config.toml
horizontal_flip = true
targets = ["shape", "roundness", "edge-on disk", "bar", "spiral arms", "spiral winding", "bulge size"]
fused_qkv = false
inner_norm = false
label_smoothing = 0.1
muon_scale = "match_rms_adamw"
momentum = 0.95
nesterov = true
epochs = 71.3
weight_decay = 0.04
Rows from block 6 of a small image classifier, named by matrix and row number. Rows with one number belong to one neuron. Each number is 128 + 24 x the weight over its row's rms, rounded and kept within 0 to 255. All counts start at 0. Numbers have three digits each.
After each neuron's rows are labels from the 100 images, of 14848, where the neuron reaches its largest size: "strongest on" is what is common among them; "colour at peak" is the nearest of a few named colours to the mean colour under the peak. Only what is clearly more common there than usual is listed. The data: telescope images of galaxies (Galaxy Zoo DECaLS). In brackets: how many of the 100.
# gate: MLP gate (model.blocks.6.mlp.gate.weight, 512x256), inputs 86-171
# fc1: MLP up (model.blocks.6.mlp.fc1.weight, 512x256), inputs 86-171
# fc2: MLP down (model.blocks.6.mlp.fc2.weight, 256x512, transposed), outputs 86-171

gate.278:114103168160167163090139155146145128144123101117113118116115150141102146148133149117139087174123158127122088109109139108149124159163094165148087114120117150111115127160121095102130114120120113104122125089123175110131196153157092160098160128114138158117169123
fc1.278:130118082112116114144117071110099116163116115140145147118125181153146119145179119119111118148157130097146123100110129136102159111101137132152159132155117085120121136137122129125095132129130120166147101119109143099161118120159130117144147124116130090173137115
fc2.278:106129152102173148138134137177100134171119123115130137123118104125129139120093134123092076158125142120175104115111120118116156122134116116145115115103136126101178149171151127115106120142119151111098162136127133136104120130105132067134175134109177121137104103
strongest on: roundness: in between (68)
colour at peak: brown (81)

gate.254:100135142120103132134104179137123096145120105171143156131141135125119107110100138118089150093130184122112134119104119126133100147152128071118129119116087137103131103113115111144143114088167130123132123161143144137098078092108156092152107156103115096111173129
fc1.254:124107109139163117098130153129137097138132084104144147132113161107160120102096164111123119090175155136142097133115107114062091169112094137129147179113140162069093138104100097173178119143156076115113129098127150141080125097120138086142084141123114153107130138
fc2.254:128087095135126132129130172114124120109159115099128081194082104128133137153139129159081135098157125100126101160107150072140132117099193124089128109141180140100165136151156151160109162127137108133132177103135124118130184116122112134109154122184114155133155100
strongest on: bulge size: moderate (25)
colour at peak: brown (74); grey (25)

gate.96:077115118163110140093116099159139091112091177144126137109131120099114132138120104127147106101125132140121154137164082131143155142149123103117093125128112157155119096125156127161143175146089126188182193085145122150110124140115147122109095128136109164115105128
fc1.96:123107161153093112142122105150127143116121120135125162113122095146123134087137149129097147135122127107089089105138095110146145135107101117107139098123150125157129141095117157106113170101119133144144118164156102127106168139081141104131110134137114125118139152
fc2.96:122149121118169161106133109108101096110124117186154133116117163123097147134140129124132116171091113154174117112112118109081107133128160107117120140111123176127104117126156136085119111154152124144154119114158124137097173113159127084114098126090160161125116094
strongest on: edge-on disk: no (52)
colour at peak: brown (58)

gate.140:162131158107134145131110123180101166111130129132147116120086176147128132158101114125146143112143122114144114098133125155130113142147125126142096125164131086161152118099115120122129117149082125117172118092133099117120155128163112169124073117125105148151112141
fc1.140:120138132117144131098122136117114146139148137109095095133062201143135143119075130119133123075090161137168117132133130099131142102082132112148126136136135141144134124115137138125158151113127125134121159093172168129123127161142115111104111122083107108119109122
fc2.140:116145143127081142139158114151146096149141137127124100141160102093124101144120107165146079097142140114150116144084144154170180113106087136132113165165113164100110115116115145137125114101140173146136147105155135126154127149143116089140118173122150105100083106
strongest on: shape: featured or disk (67); edge-on disk: no (62)
colour at peak: brown (74)

gate.264:127069164114141104111163131120131164130135103100113143109115146143151169154102140120180130111159133141091150137155143125179160125100109108136139110141124132074131133124146106178115126117120127145136101105179154143111102102118163115113146178102124135121126142
fc1.264:125140153110141117124122188086147141167113124077128136149113094159156122089134124179114112115133117123129092190162142128126108123117099129122138134158150085115130106136134149171122149140125112158086149111119162170122081097140117124133144148115118121122141124
fc2.264:126059113123118133147123137109118080129131096120097133095145133136155120129165126143132112126140111101109144159094125145148147117101109142107100147149124088112136112152127108158101131105117127152101120142103116142069105143133113133147153107147110158146146121
strongest on: edge-on disk: yes (27)
colour at peak: brown (60); grey (37)

gate.383:125132141123151099135118129145101119146112139131121090137117118084163112123128113074155097135107152109155175091170110120133142122140112136108139125134141110137105128143099106150097147132094134090143177123111101127171116146135130129133143150127129107134150144
fc1.383:159120089107156130104116095117090136143099098115110107134080149120112142072135136126188090136130090134142149106106144165128095143123096142175146130151127063133128153107141124125096148138101146109094123081153151123144115092120122158137098133138140148127111097
fc2.383:115104143159080195130145137127108112121138121108144146142179094123141150144135094093111115133133158166110114123117070124128145096104149087103170127097119133148128099165106122143130104147114143166113115138151125170142119131121152102118157157155115101157110117
strongest on: shape: featured or disk (76); edge-on disk: no (70); spiral arms: yes (60)
colour at peak: brown (54)

gate.226:157129137153135122106103143072144111109163124143145111179123111138180104135124140145129107118094130169129130127134155159197117098148124159121146120124147123134086132147156127143100095097141154147154115141064116171142111098159121126131123126117170108122140110
fc1.226:145141119126161101107111137123132117157161112145130105145125137125152138103158131134080113137100125142123105124128120095187148109130105167171134098152169144145149129168139123121054153125097129144140138109108147188150143108181111113119132160117112154097120090
fc2.226:146112115133133106146133093100107101096084117118172068126130147136104176113114152139141136149104163101122101121130133106095143142136100109131129053138148147121159096151137108119112146129126146152126158156165133138134073140101125205118136111131089105131136133
strongest on: roundness: in between (63)
colour at peak: brown (83)

gate.331:139113117154124126168088142107136147137106082113096106105116133164145123115165114147161075147145144087183135158175120104148105115114130154122135099101122106087116151114106106112137148145106132147111126119129168110140129132120092106147180084103100072123174141
fc1.331:133138120133105119123150156137142131149105112121088131148134146169119148130165128150168115089094106114121131165102117125155118130153129089085131124134160176101119120120087130130142129099104124162176163154114123191128149115132160108104159120085115103139151172
fc2.331:141151078162144114140132155107137145135126110130124130110168136116099175150113109159142113158144117160145125141097130101127094137112177077124151076098158172123115124163139128115127137119149131095127107081186139142141130124129098090124130160139123163130153075
strongest on: roundness: cigar-shaped (25)
colour at peak: brown (59)

gate.277:128146114103131084126117142147109141150100125111168146165180110093096084127142115147152119123159110163153105134118140140166151149161106149113114119136140148140123133125145122147144111150113088118129132109106141139139101127178124145157136145117124145125124137
fc1.277:176146125117162082153122137168112119111107079090122123110113149078124141173146135134171126126178110112103106100114115144159089145104150076105161129166153115136121148112119116088159137132142165075156118160117152156128140133107152087145101122110084134110103116
fc2.277:124148128117141183106155148129173111123101113155106118087151146130112116105149178126165116153143125092186087099144115144125128108084129143125109089134112121130183109146115123138129146128147129110119155155121122075132123148154147097135109137155135166135047180
strongest on: shape: featured or disk (69); edge-on disk: no (54); spiral arms: yes (39)
colour at peak: brown (68)

gate.369:079134172124136104107152161125134106082133116119123133183173100130107145134141134140123093124111124118146120142102136106095132129132106102160099124167157195063091128137119147108115122100122096114082164099144113112119094137121145159118148147118111104133136123
fc1.369:138132106127099146124148099162118141157127149140094130148106170156119142119123109118136091161143106123122130142102103153112140151123121122110126147162159091124131087103135117106130150106165130116067157103117070097119107131102145124146175140096176193091146086
fc2.369:118104130097121159136092101129113113168082087157100134074114072148135093090165110174164114124167156147178127128134111120108138160172105114142099126126145153119121104131157097110095119145138111109137148159122114101128161115141092098129146129127160073123143124
strongest on: bar: no (33)
colour at peak: brown (58)

gate.490:139150118101106075104154156148117131121139082091101100131094136143123141135144110115177128120173146099134125111175124132086152137113117102175088137117107117158159166126110134135128114138177118127110114132160150082131152112109173116115144134115097110149122130
fc1.490:121130087105155117149115140137151136163086167109101172111133084185140100127134095103123118124069108130125144151098119140129136142112150136097189096141116128118116108138135116056166133172103101121092134129132149189117125150111088173135071176139149151116132160
fc2.490:172070126128135143095117110112121122131126143101136100168127148092153133116133118099134123126154110131152110129168178149142121136082140132157129190125099126134142068087058118137097154145119135162105073165123072131084157111099126143165172100184140088116135115
strongest on: roundness: cigar-shaped (43); edge-on disk: yes (39)
colour at peak: brown (46)

gate.415:117146155167084143103145115126127140122098078103112146127153148090144114108150137130116148142119172143100121091084115139135131130147107162103145096134128116115127125131156142101151119117134133133107130146130100123126136187147120123119147095146126162163119169
fc1.415:108178133183124126095116129149093148086105144130108119117136143145104148118165144125158124145141142119127105093123129139123151137143127111150119159153158125126142082129117111100110126098121138110115160128166122100136110109136076096112164094097160107169088123
fc2.415:130120098128121134059106117115116148146110096113115119152136098145145096134120152104137123143131191124113102140161135127120125114124099146117119149098123079156101140114138116110134109116151146123114121161171083129136148110130158173157107091168114172130134166
strongest on: bar: no (33)
colour at peak: brown (47)

gate.301:123136138135123130138139170116152113106130077087147129147105113171151168126095123093098110102109123144150111188144172153065143150113139163119094141137118105099141159170181130153152115126135172137156145111148142163101114127126149126153137173112160119145093135
fc1.301:127087108113117161083124117124162117145162142151134154084138139158156099083109166105131110145120122117118138109120150170113155107138147128114179157147142125181111091129138111108133051138137153121094130137100143137170103121105145158138121115134111124148116122
fc2.301:121138155133144097159155127086132131141130115103157170109117169087107131107190138160096121131124135095129090105121118154095135116164131123107137070151094143177123107084165111141137129143107096153119151102124149134111138131121123090117118112125120130131146128
strongest on: shape: featured or disk (67); edge-on disk: no (61); spiral arms: yes (50)
colour at peak: brown (75)

gate.235:067097116125158102104099090159141118138068104144130149168142123133097119148133201147130127102101135161140144156157112102151118097136143116138127139137127165131125131157143122106130040127143120110148151147111157101113137122103131145146148151126128126154132149
fc1.235:155107190146117107140102175118165106099131099148086148110164131140155119098172149180132124142084129131062124100102146108145128158124162129163130139146098097090125140125139131128135095145100134143114154145134135140167126148120126101137157134116083103086173119
fc2.235:087143145141102138157114132100128131143120097130134107157102146123139095121126094150111145139156133152130125106146094144096173086102084141113171100110160144082147143128137139155146093112139141094101115188141144121159126104132129132097118119110112106115130100
strongest on: edge-on disk: no (53)
colour at peak: brown (67)

gate.83:108128163134151118135109137184104131146148119113105115129137141114089178142119165124147120126129160132114105102111120161142106138127118161186132130174088133129136105133105140099108157142155175130163140047182092135107134127147124153136146131072189169123173173
fc1.83:142118145113136136156117104093096121107137114146102126129159126106115107119145151144137125116086099104122110156109114175156088124136118151113097132110136141139092137085141119145136119126099156142103123063180109116130134129136107128114153137099117147128111124
fc2.83:122156116135097158090142133147129137134153100155158146137113113151130158106137112149132121143117087130132107106118109104104097094089144101170124090128111175146136096115129139095143126104134151112141097104103111152146087149088113099158172114133169091185166145
strongest on: spiral arms: yes (39)
colour at peak: brown (48)

gate.248:143100096121107164127105120130148113139140118144118127137112158047144084085130136122152127142147159098141145129078132109144169178142132119085139115154116078114161154154132149142117135162128097139133136095127086119141125143099084073134149155140103148169180135
fc1.248:093142123137116109136127107105113149135149148177108145101128131106149126123120148119149072125116171160085160126151094129156122148098159113112161153124167117140080120131120116115093140129095147163103149171142117100137159127075144113112128121078183111147136164
fc2.248:126155112124144123106139116051133142089101135112079125124126137108144149145128113096149160126102144147121136097132111149152115112172142101104113096126121128106095180119139148181172133143167135136106123162104094158147095128137155118147114148118108094150130111
strongest on: roundness: round (55)
colour at peak: brown (55); grey (31)

gate.447:158156140116145140115108119116137136140135126096110147148115139100089138138149159098128128133096147117147164111102129159071177147122143151109143155098137148093102089101122124134123134129139129121148133113139137160061134137126124140120126144161153127114159175
fc1.447:136065131171096101145135149113109137135152116116124105118140144142112139157122121103104077150112125135162117093113123117127091123141118147142144169128106162112163151107168137110160120133185115112099138085151092137113122121178118112089129151102126174136101109
fc2.447:117116111112121139142139124183132154104116100146108088155100125089136143095137113135133151117138130100170140134190119151119089154142100146135151150117143127161123127162130135139109147145143092135155168136160138164136171131146121128109092151158134108154127176
strongest on: edge-on disk: yes (31)
colour at peak: brown (67)

gate.317:108143143109085120147094114160159118115115115108152126088107127126142112123125141129139180154127158097135136111158122121165126127159142142129137162137139096075096121116132114113100146141121129149144083143148094118125120129122122119121124132139144131120080127
fc1.317:109131166068109103163106182106135121147162140088146138109121127121125142097155085131121147163161149157159123133130120130117134130136109152175134148106148098132111128115109101136126114130073108126117082108151147137143120114132123124104185129140119143123116117
fc2.317:164159110128143083166079128159119085127149125104135120140085118125135151132102142105132082123125130133125153113136124141128124112111170147149141171104115141158121132115141088120107123118167161139084141152130164135092157122114089078163165113146075133139117145
strongest on: edge-on disk: yes (46); roundness: cigar-shaped (25)
colour at peak: brown (68)

gate.386:092138120117128121103126113125065133104132128127123113141118097140120126116136117143098135076084157093130125131144110163111150161135065131165127108091127155119120179148087131154124125112091144157171116108131084137099117136182145140100165143156151113125136125
fc1.386:140146161104122144138091109070108093160119140170132117115121184126118121131153092135134103121163142162116099139155135146124129127151140155083101125121141139124138102099110124129103137140143165121103107138131112071117135100145141126124129108106131134125105134
fc2.386:140160111099059100130129151105149131118120097182134141139086127112147107114136136138105098143100138099105133145080100158138122104141152135120129127107157173124128163140156116078128159121098128112121160143126151131171100124099165107105124096159114123144134174
strongest on: edge-on disk: yes (32); roundness: cigar-shaped (28)
colour at peak: brown (83)

gate.213:120133116139122160174136111106079128138109154133079159155087160121133123143131123132136083147120114154119104092177119162169125136127114113142138145129103107107118154151103162099172105136132144099126115148127130142110142164087176107117114120159188178119145158
fc1.213:123146115170106125127090062116128113127161107111150157147125124145127148106101153109113107107084123144139132076122104097154132141127165087141121147147138115164155126128114158179118118139113164102142129057131187141081106151135143112121119141116138125123112131
fc2.213:151127134106140114089099161164130106142128179146134136100132115131128154109107108126115102153134099083116132143092124129146062161125101161137156128130157117144113120124139130125093117100100139128129119085147114142143114111111097107149150167081122147103153150
strongest on: spiral arms: yes (39)
colour at peak: brown (57)

gate.498:111163140137132097157118145114137162155120177144169104151123071089138145153125131139130168119182092090090130135122116102073134177121131106129131142127174130125119159121146143132168112168127113122115089144113086102100114144156141126108151161083093171124115134
fc1.498:168139131107133074116111128117132146095142150125153118195095115166157124088116134101139117158149144125136165107129124129115143096160162145133153100105128142142108111171108133107152116106142121132124145159136142140104141119083102160117139103159126103117110136
fc2.498:099125118153122133138125146140138112170102108129122113072155121117176126106134151126102125120096126108124142152095133066142133107140140136133148115117169134137143136180129141097097102107112123074115089112144134089130137132140179144168137136090114144148125165
strongest on: roundness: cigar-shaped (29)
colour at peak: brown (46)

gate.260:180122147121107151090170125124133129155150111112144155178116096159121117128142164142109164144120129126083109120106128118136115107102103103149145148102131129110096127125139174088118133154170106083149144134130100121095141126118208127113112113119118107120098107
fc1.260:124090099131096107179154157134118165154169086150111142172111108114119143177148144132087143143130124131139100116137090135123127146089067126150111161160123113143164127132102122126095127141121152095094108156121149068139126153092103118123145138165134146116124150
fc2.260:104139141149144140119108117074097114120143104109142160173139118139094175127123157120104157103126124128085146145114123148117152148118129140160118153141099146121146153116165140128162119120165120118164129134112111164144096145130152126125107160152123097126135140
strongest on: shape: featured or disk (60); edge-on disk: no (58); bulge size: moderate (31)
colour at peak: brown (67)

gate.232:097117140093124143088145126128151080114132153153150140170150139101141138141131150110130116160122140123136112155148097128100128157122147117138138121108140122152105164146126143111110109066107153130120175143159123125145099108120097159087117142083148137087124126
fc1.232:110118114151178126096147111128169143073184142126083169140142145110104109136125104079138120130097133132132147119103103129162127146092154153127135110136089144105148111117163144091083111154122164146104146128133137110134153099130095140128111164110123142090116174
fc2.232:152130154137115105113137138108082089136140135122162078150115159191135134116134156083142164101136105114114111142159106073115103111126133138099107111098157160138112102112143139146129098140109117141142125141131155116133118151117136151111128107135112108134087094
strongest on: edge-on disk: no (50); bar: no (32)
colour at peak: brown (43)

gate.183:137120109119166115132115136121133104141145149123095093142130143104105171125116143099155176137138113114109171126085114140161116132138120130132102131194126092113148130119158127099123143129141133102135148142135141147141163129121147086107145128143166091161156136
fc1.183:122127141184085132149156109127133131156129145130141104088146135125138141169123130090116083133146155117144134084110162130097128143141136118148148140134112134109171178083160161122137144153151148113136142129137130120114131107150124113148148115143144125140116118
fc2.183:144147092123159152114137122109083133147125087130130154155111105170149150131098087128101122136086116108095129138110112113146159113132179145167112181152108122097119199127147113113155123115119139138075149160118129117126166151185169143133125176138108120133109143
strongest on: shape: star or artifact (25)
colour at peak: brown (47)

gate.506:123111103126144154151126103115104119095110134123155105077182136111114105110097135107163134132141167117115166109149159166128100118126142164155156117162147127107114143147167107072110133124115170169085167119089159172166155132112167096093134144125129113116089126
fc1.506:190121156119141108135154123118117122131105129128165094088120143137133089117133127150109124158127120151092106121098093101123084163171159084135135074110114135117189097160107153160110149112160109104119150150145116139137122168160139126101156134125117137109145146
fc2.506:136129188175153110141171074122106137145136110103169115121093145175135118140157179116121139117147119112100132117155119127125151114125118159133105094216126116116169125099119101123111154101128161170170119096101159114107102164121173106084162117115142139133122186
strongest on: bar: no (36)
colour at peak: brown (69)

gate.336:055088159114096109141091107108108104120183082145129142154139110104133091147149104142177105111139168128134162122096119105116089115117110100128144126097139123147159109183116158138127121109117106141096142099106140138179092141111109129087145100093113116135081125
fc1.336:099125101112097117141102151136111102151165094136132151149111172109142100155120077132149143109136182102094149130103144140136142122112128113146145097124105106112135100138121142114095165115122140124091127145124154176140125097107142139083132114099111108156097157
fc2.336:147152105143165109162138106123160164127133112128126097153127117140118136102118101117160147095076129151113108154122120110144162147134116152093139105100117104100076155135171135121096147109158139159106173119146142110098143175162102097159201133168106152129133128
strongest on: roundness: in between (80)
colour at peak: brown (66)

gate.467:105128075120134144100154126134144105131105117117111162146144144112155204123070126096150112081124104118170172138126117090136108114130102123094117128091164128113141117089121119106152131141157112084106130152103160136138105148133134156137122142103084157128099091
fc1.467:141141129115084091097112152100131172118083169091118150143125151144147134124109152135157180115121073138131108118124128127140141118121164126146134122100128112145104142095122154114129146133149160107173153119123143092109099131110137124147133149194116145114148096
fc2.467:139104170132123099110142137161109119143121098149113104085112162148155140131140113138119113090140111138108153124110129109100111117128111116182161144128129120094153116132104112139085103158138122125128139121074121091130158119146136091217138149138130117087115140
strongest on: roundness: in between (75)
colour at peak: brown (81)

gate.325:099104108113135135153122113143132142120136134119141139045106110160116129123109167165163076107102146132148128100124128090112115145190146119138120142139108075125135211160124132105099143111100187119104131152166096102101096136126131129145117122119182122145149119
fc1.325:134146127122135146099115120110117114121141117170145160117137155102118157111120182159095133166114164102127153099128105145109087132153108146067162133108093129114098080134135101143156101064170139140116088163112151118111133094073155155129137125130149106120136116
fc2.325:128103122116097111136130117109112127093149130147078125141133076180177110129151132113136129107134133143112137125108103179107149127108116146094143125160124115138105123149153133136107139150152136154126101133134143134167141159123103137168129157158099176117110118
strongest on: roundness: in between (80)
colour at peak: brown (77)

gate.172:116151156117184105138121156123161128154106110109109123109122133111150128090112103126095091112116179152125124099129113136146114155116117119126085030124139151082130121129094120117107150142104138151117112105111115116120132138121169127100092120109144139129141129
fc1.172:138116116162132153105124125111131133074164144089122126136135167175134124151079121122090136158140134119145104142133134120077125146115128117149135141152120099150089166097180119143097121118161159108131093121164143147093102096124150146102114146097101159142114131
fc2.172:128119105181120111087135128146138096113141119083149121095138151114117141134121124099146116144091122157136150163093078160138148143152171044124112118159142123154114100140136122119115126139094169118148131163150127091092104166123131124141163112140156131088111113
strongest on: shape: featured or disk (60); spiral arms: yes (39)
colour at peak: brown (44)