Weights of a small image classifier: batches of 256, 44167 training examples.
Rows from block 6 of a small image classifier, named by matrix and row number. Rows with one number belong to one neuron. Each number is 500 + 40 x the weight over its row's rms, rounded and kept within 0 to 999. All counts start at 0. Numbers have three digits each. After the name is the row's rms in percent of the matrix's.
After each neuron's rows are labels from the 100 images, of 14848, where the neuron reaches its largest size: "colour at peak" is the nearest of a few named colours to the mean colour under the peak. Only what is clearly more common there than usual is listed. The data: telescope images of galaxies (Galaxy Zoo DECaLS).
# gate: MLP gate (model.blocks.6.mlp.gate.weight, 512x256), inputs 172-255
# fc1: MLP up (model.blocks.6.mlp.fc1.weight, 512x256), inputs 172-255
# fc2: MLP down (model.blocks.6.mlp.fc2.weight, 256x512, transposed), outputs 172-255

gate.134 109:512513475479538452512497481487510498452455458499561501462497569555497460486469481483479612450504504394463514463426479468485467557506479447554513524459411468533392463558439477489541578539508475435518457501531492483519468476460432440515492566496461511558
fc1.134 108:510510518516485498454507405549493497466519467522627451551558586480510453533502506495466573477495563469503453505466448535483514530538539482503500479501426537480453476555521454486551511535494537542506517475527430499456475476531465444512519488456473496426
fc2.134 100:516435546599492497593556487546502491550453457511480511540462429496507521499514487511463458561577539486581558448409525534519519522482536498483471485563511543530447482467526493554538518447536445530550551504454486520538557482529517575499527499479481534529
colour at peak: grey; brown

gate.409 105:529514530540518473450416560531425549533507403455513441445486466508478462522525502406457553484442451439516501532535519509462486538451477471413537477473418432498485469492513487523514434567499514570514507533564455485437620568518494456513488469478503576581
fc1.409 102:483562490503509445468547468521484558501530553532546459495481544470518610505507436516470463568563514493491490552535473509530488500455516450501496475546554517503548530511499487546482511435510421460540500472486508539493475506523482479464459484564609469455
fc2.409 098:588478480498546485542454551508493566558480416481498448508424469551470539586539480574528433479438533520457484559540491524499475460510460421437506459483535455440528500491511508497493518493539420484553463464507543496563497504540476541555562507435643484493
colour at peak: grey

gate.28 116:457478535499490488523478496511399570507546524449537516575448394610489555455529420476577513476457531521471569496493465500524535526459473519432520443510486511507496475519463502496476504520496493495527525442557474550480507562466516443480496499494499526486
fc1.28 110:477509515505474536492471515526486513414472496523528498509527540508550448603534470485472577457565563474485541503553520454478499478503518513488574478478469471510502465526522469583450447481514496555475563430562541554472435621482535503533459461442506517490
fc2.28 110:521432533488501527483489490492509585559443442507452467455473520512536491498510586459528502474468493555468534478464535558516467468568502432487579551530511553519547483475577501451522485513506487547496454539474452499488469500575504476470493514542527455503
colour at peak: grey

gate.463 094:537590471482477553483490514497454449557456477467520539567414446490488512480503493498420486519451433532522494513497457518520459490509449494482481472502514478514478515466531460440486448579510510539468496466486470505547506468493505552468572488504503519510
fc1.463 103:537490530492550496488443503508519525407540520503508460545484480483494538564581469550512523498528531551536519488474469420455535584481504461531489530496447500525578413455490527469617498501425426524445492508448468492470456581545503518591545517526544492493
fc2.463 090:487541489528505504476519492544455452500521557525509483406514513451516532410549483528519552460449482556560515488493442487534479495475441483541525443426595487428476492538548463498440465486449535565517513531553537483479551467519510500490494527557503473542
colour at peak: grey

gate.390 114:459510570492541481500537498537408529497536532465500481511491449480508462483516433490481487522458519504527454455476475457417556459449471473525481454528504561432583481506439525487528487529486463538537463525554495471507528489502508478552500498486505586554
fc1.390 115:543446496513494518516501570448458493502514471488524522493557469551513469426541480578503482521590531491494546468483463434444531434532464476503380502608527540499443498468476483543544544446451449500473575567499510498460531458505469545460487438416512459535
fc2.390 108:485536510522481533468562530435486521392487558574518568471530470514552499516558561487528507481452440527461517417508474562513472534450546430528539533470512446569402524522563527484518498557481523490480480530541484499585489513489456447520503528511480493509
colour at peak: brown

gate.437 094:464526494565457528515518521533480630433474449480544558547519452505498445359476537572493547534524564520539534515527526471550535562457522546491511511500540476488490490510491491572454523509566329475472441471498486518569561473519485491499577487452457461494
fc1.437 088:455521446509448554496509467561512483473433455482549510477564458537540477456517414536475533529452523524590445450472505483495505527423554509529503454512523504430506506545516588526467493482510462447545444472481565500475473541538492492482559454506474454461
fc2.437 090:526558537542477503502495555490518517494437494522481506511568554569547557499590515514535490539445526518476503507479478503532531455492466422490500447481475456450570535489418517473497479513490516488571476485550481466455567489571491537516507558545469483460
colour at peak: grey

gate.84 090:584501544478455493428553546528464360481478566538461552504506531565491475404466427435576495533521419564554534496529515499519490554433533470510461520492561527516501473451527542471502476484517573456463449540512567463513420546486441501521454486513521497481
fc1.84 102:493499419561527556620475479455535575449512568515461496490483523456472471535477586544461524509462514503426505473553446566500551504472476469497498482528438496487499539511441499459505486518537487509531487473500438470534558499519497513506485488432510575548
fc2.84 097:468500506497434451544542460481481508522521451576451520430513492512543525479513490508598524524507454437530512507479521514426437550444486421461535505458422561500529495538541540496457449468585547491502527453506472504530494486482453477497579422460444435528
colour at peak: brown

gate.395 106:482449450480506472474474461527417443554510516499523448509517483486475483533540537499486506433569466495488454483456439471502516507513444461538459514497453537504469465546475557525539487519499494557515517504535471499470489475566495554528387476510495536505
fc1.395 110:542535438505509461486534476505512483470470514544534455549595484525524454515590509466548480450524496555508483500429491550425417511531514508461454496459495505453512514477409499503503522512480551504458507448500483430531529551448419501467508502546503452478
fc2.395 121:482397548479475516502481508528525469519549498517526521534444514543539506571556419406450425517611540452535551452545540469549413492517457466452480583518585521510581466546524511494451489532482469530500522491490494506506488497475488566562509468468523441540
colour at peak: grey; brown

gate.147 107:421545519521511580481506482561484485534516424585475532514488476414533479552432514516448448549501496553440487435441486548472527526503504521531472561467469527512513608501510549552457523535478451542433538575488446509444554507576508485467555468502501480613
fc1.147 103:547525507501462474519488415481535505420471501463506557508458556550516540510559464456548547505522485530521612451569488524494517478556471486441531550545522500502478458529505588495474495518471481534495520450461456525537480538418467531524475465486459518508
fc2.147 114:509533498505520517479500540554502510493493496499506607514516500439471497547455488430592498464516588571554507518530463460547420525475519479527480528513602497482578577498542513540533493459500516519412477475488453501455509466556521459532505479447553513438
colour at peak: grey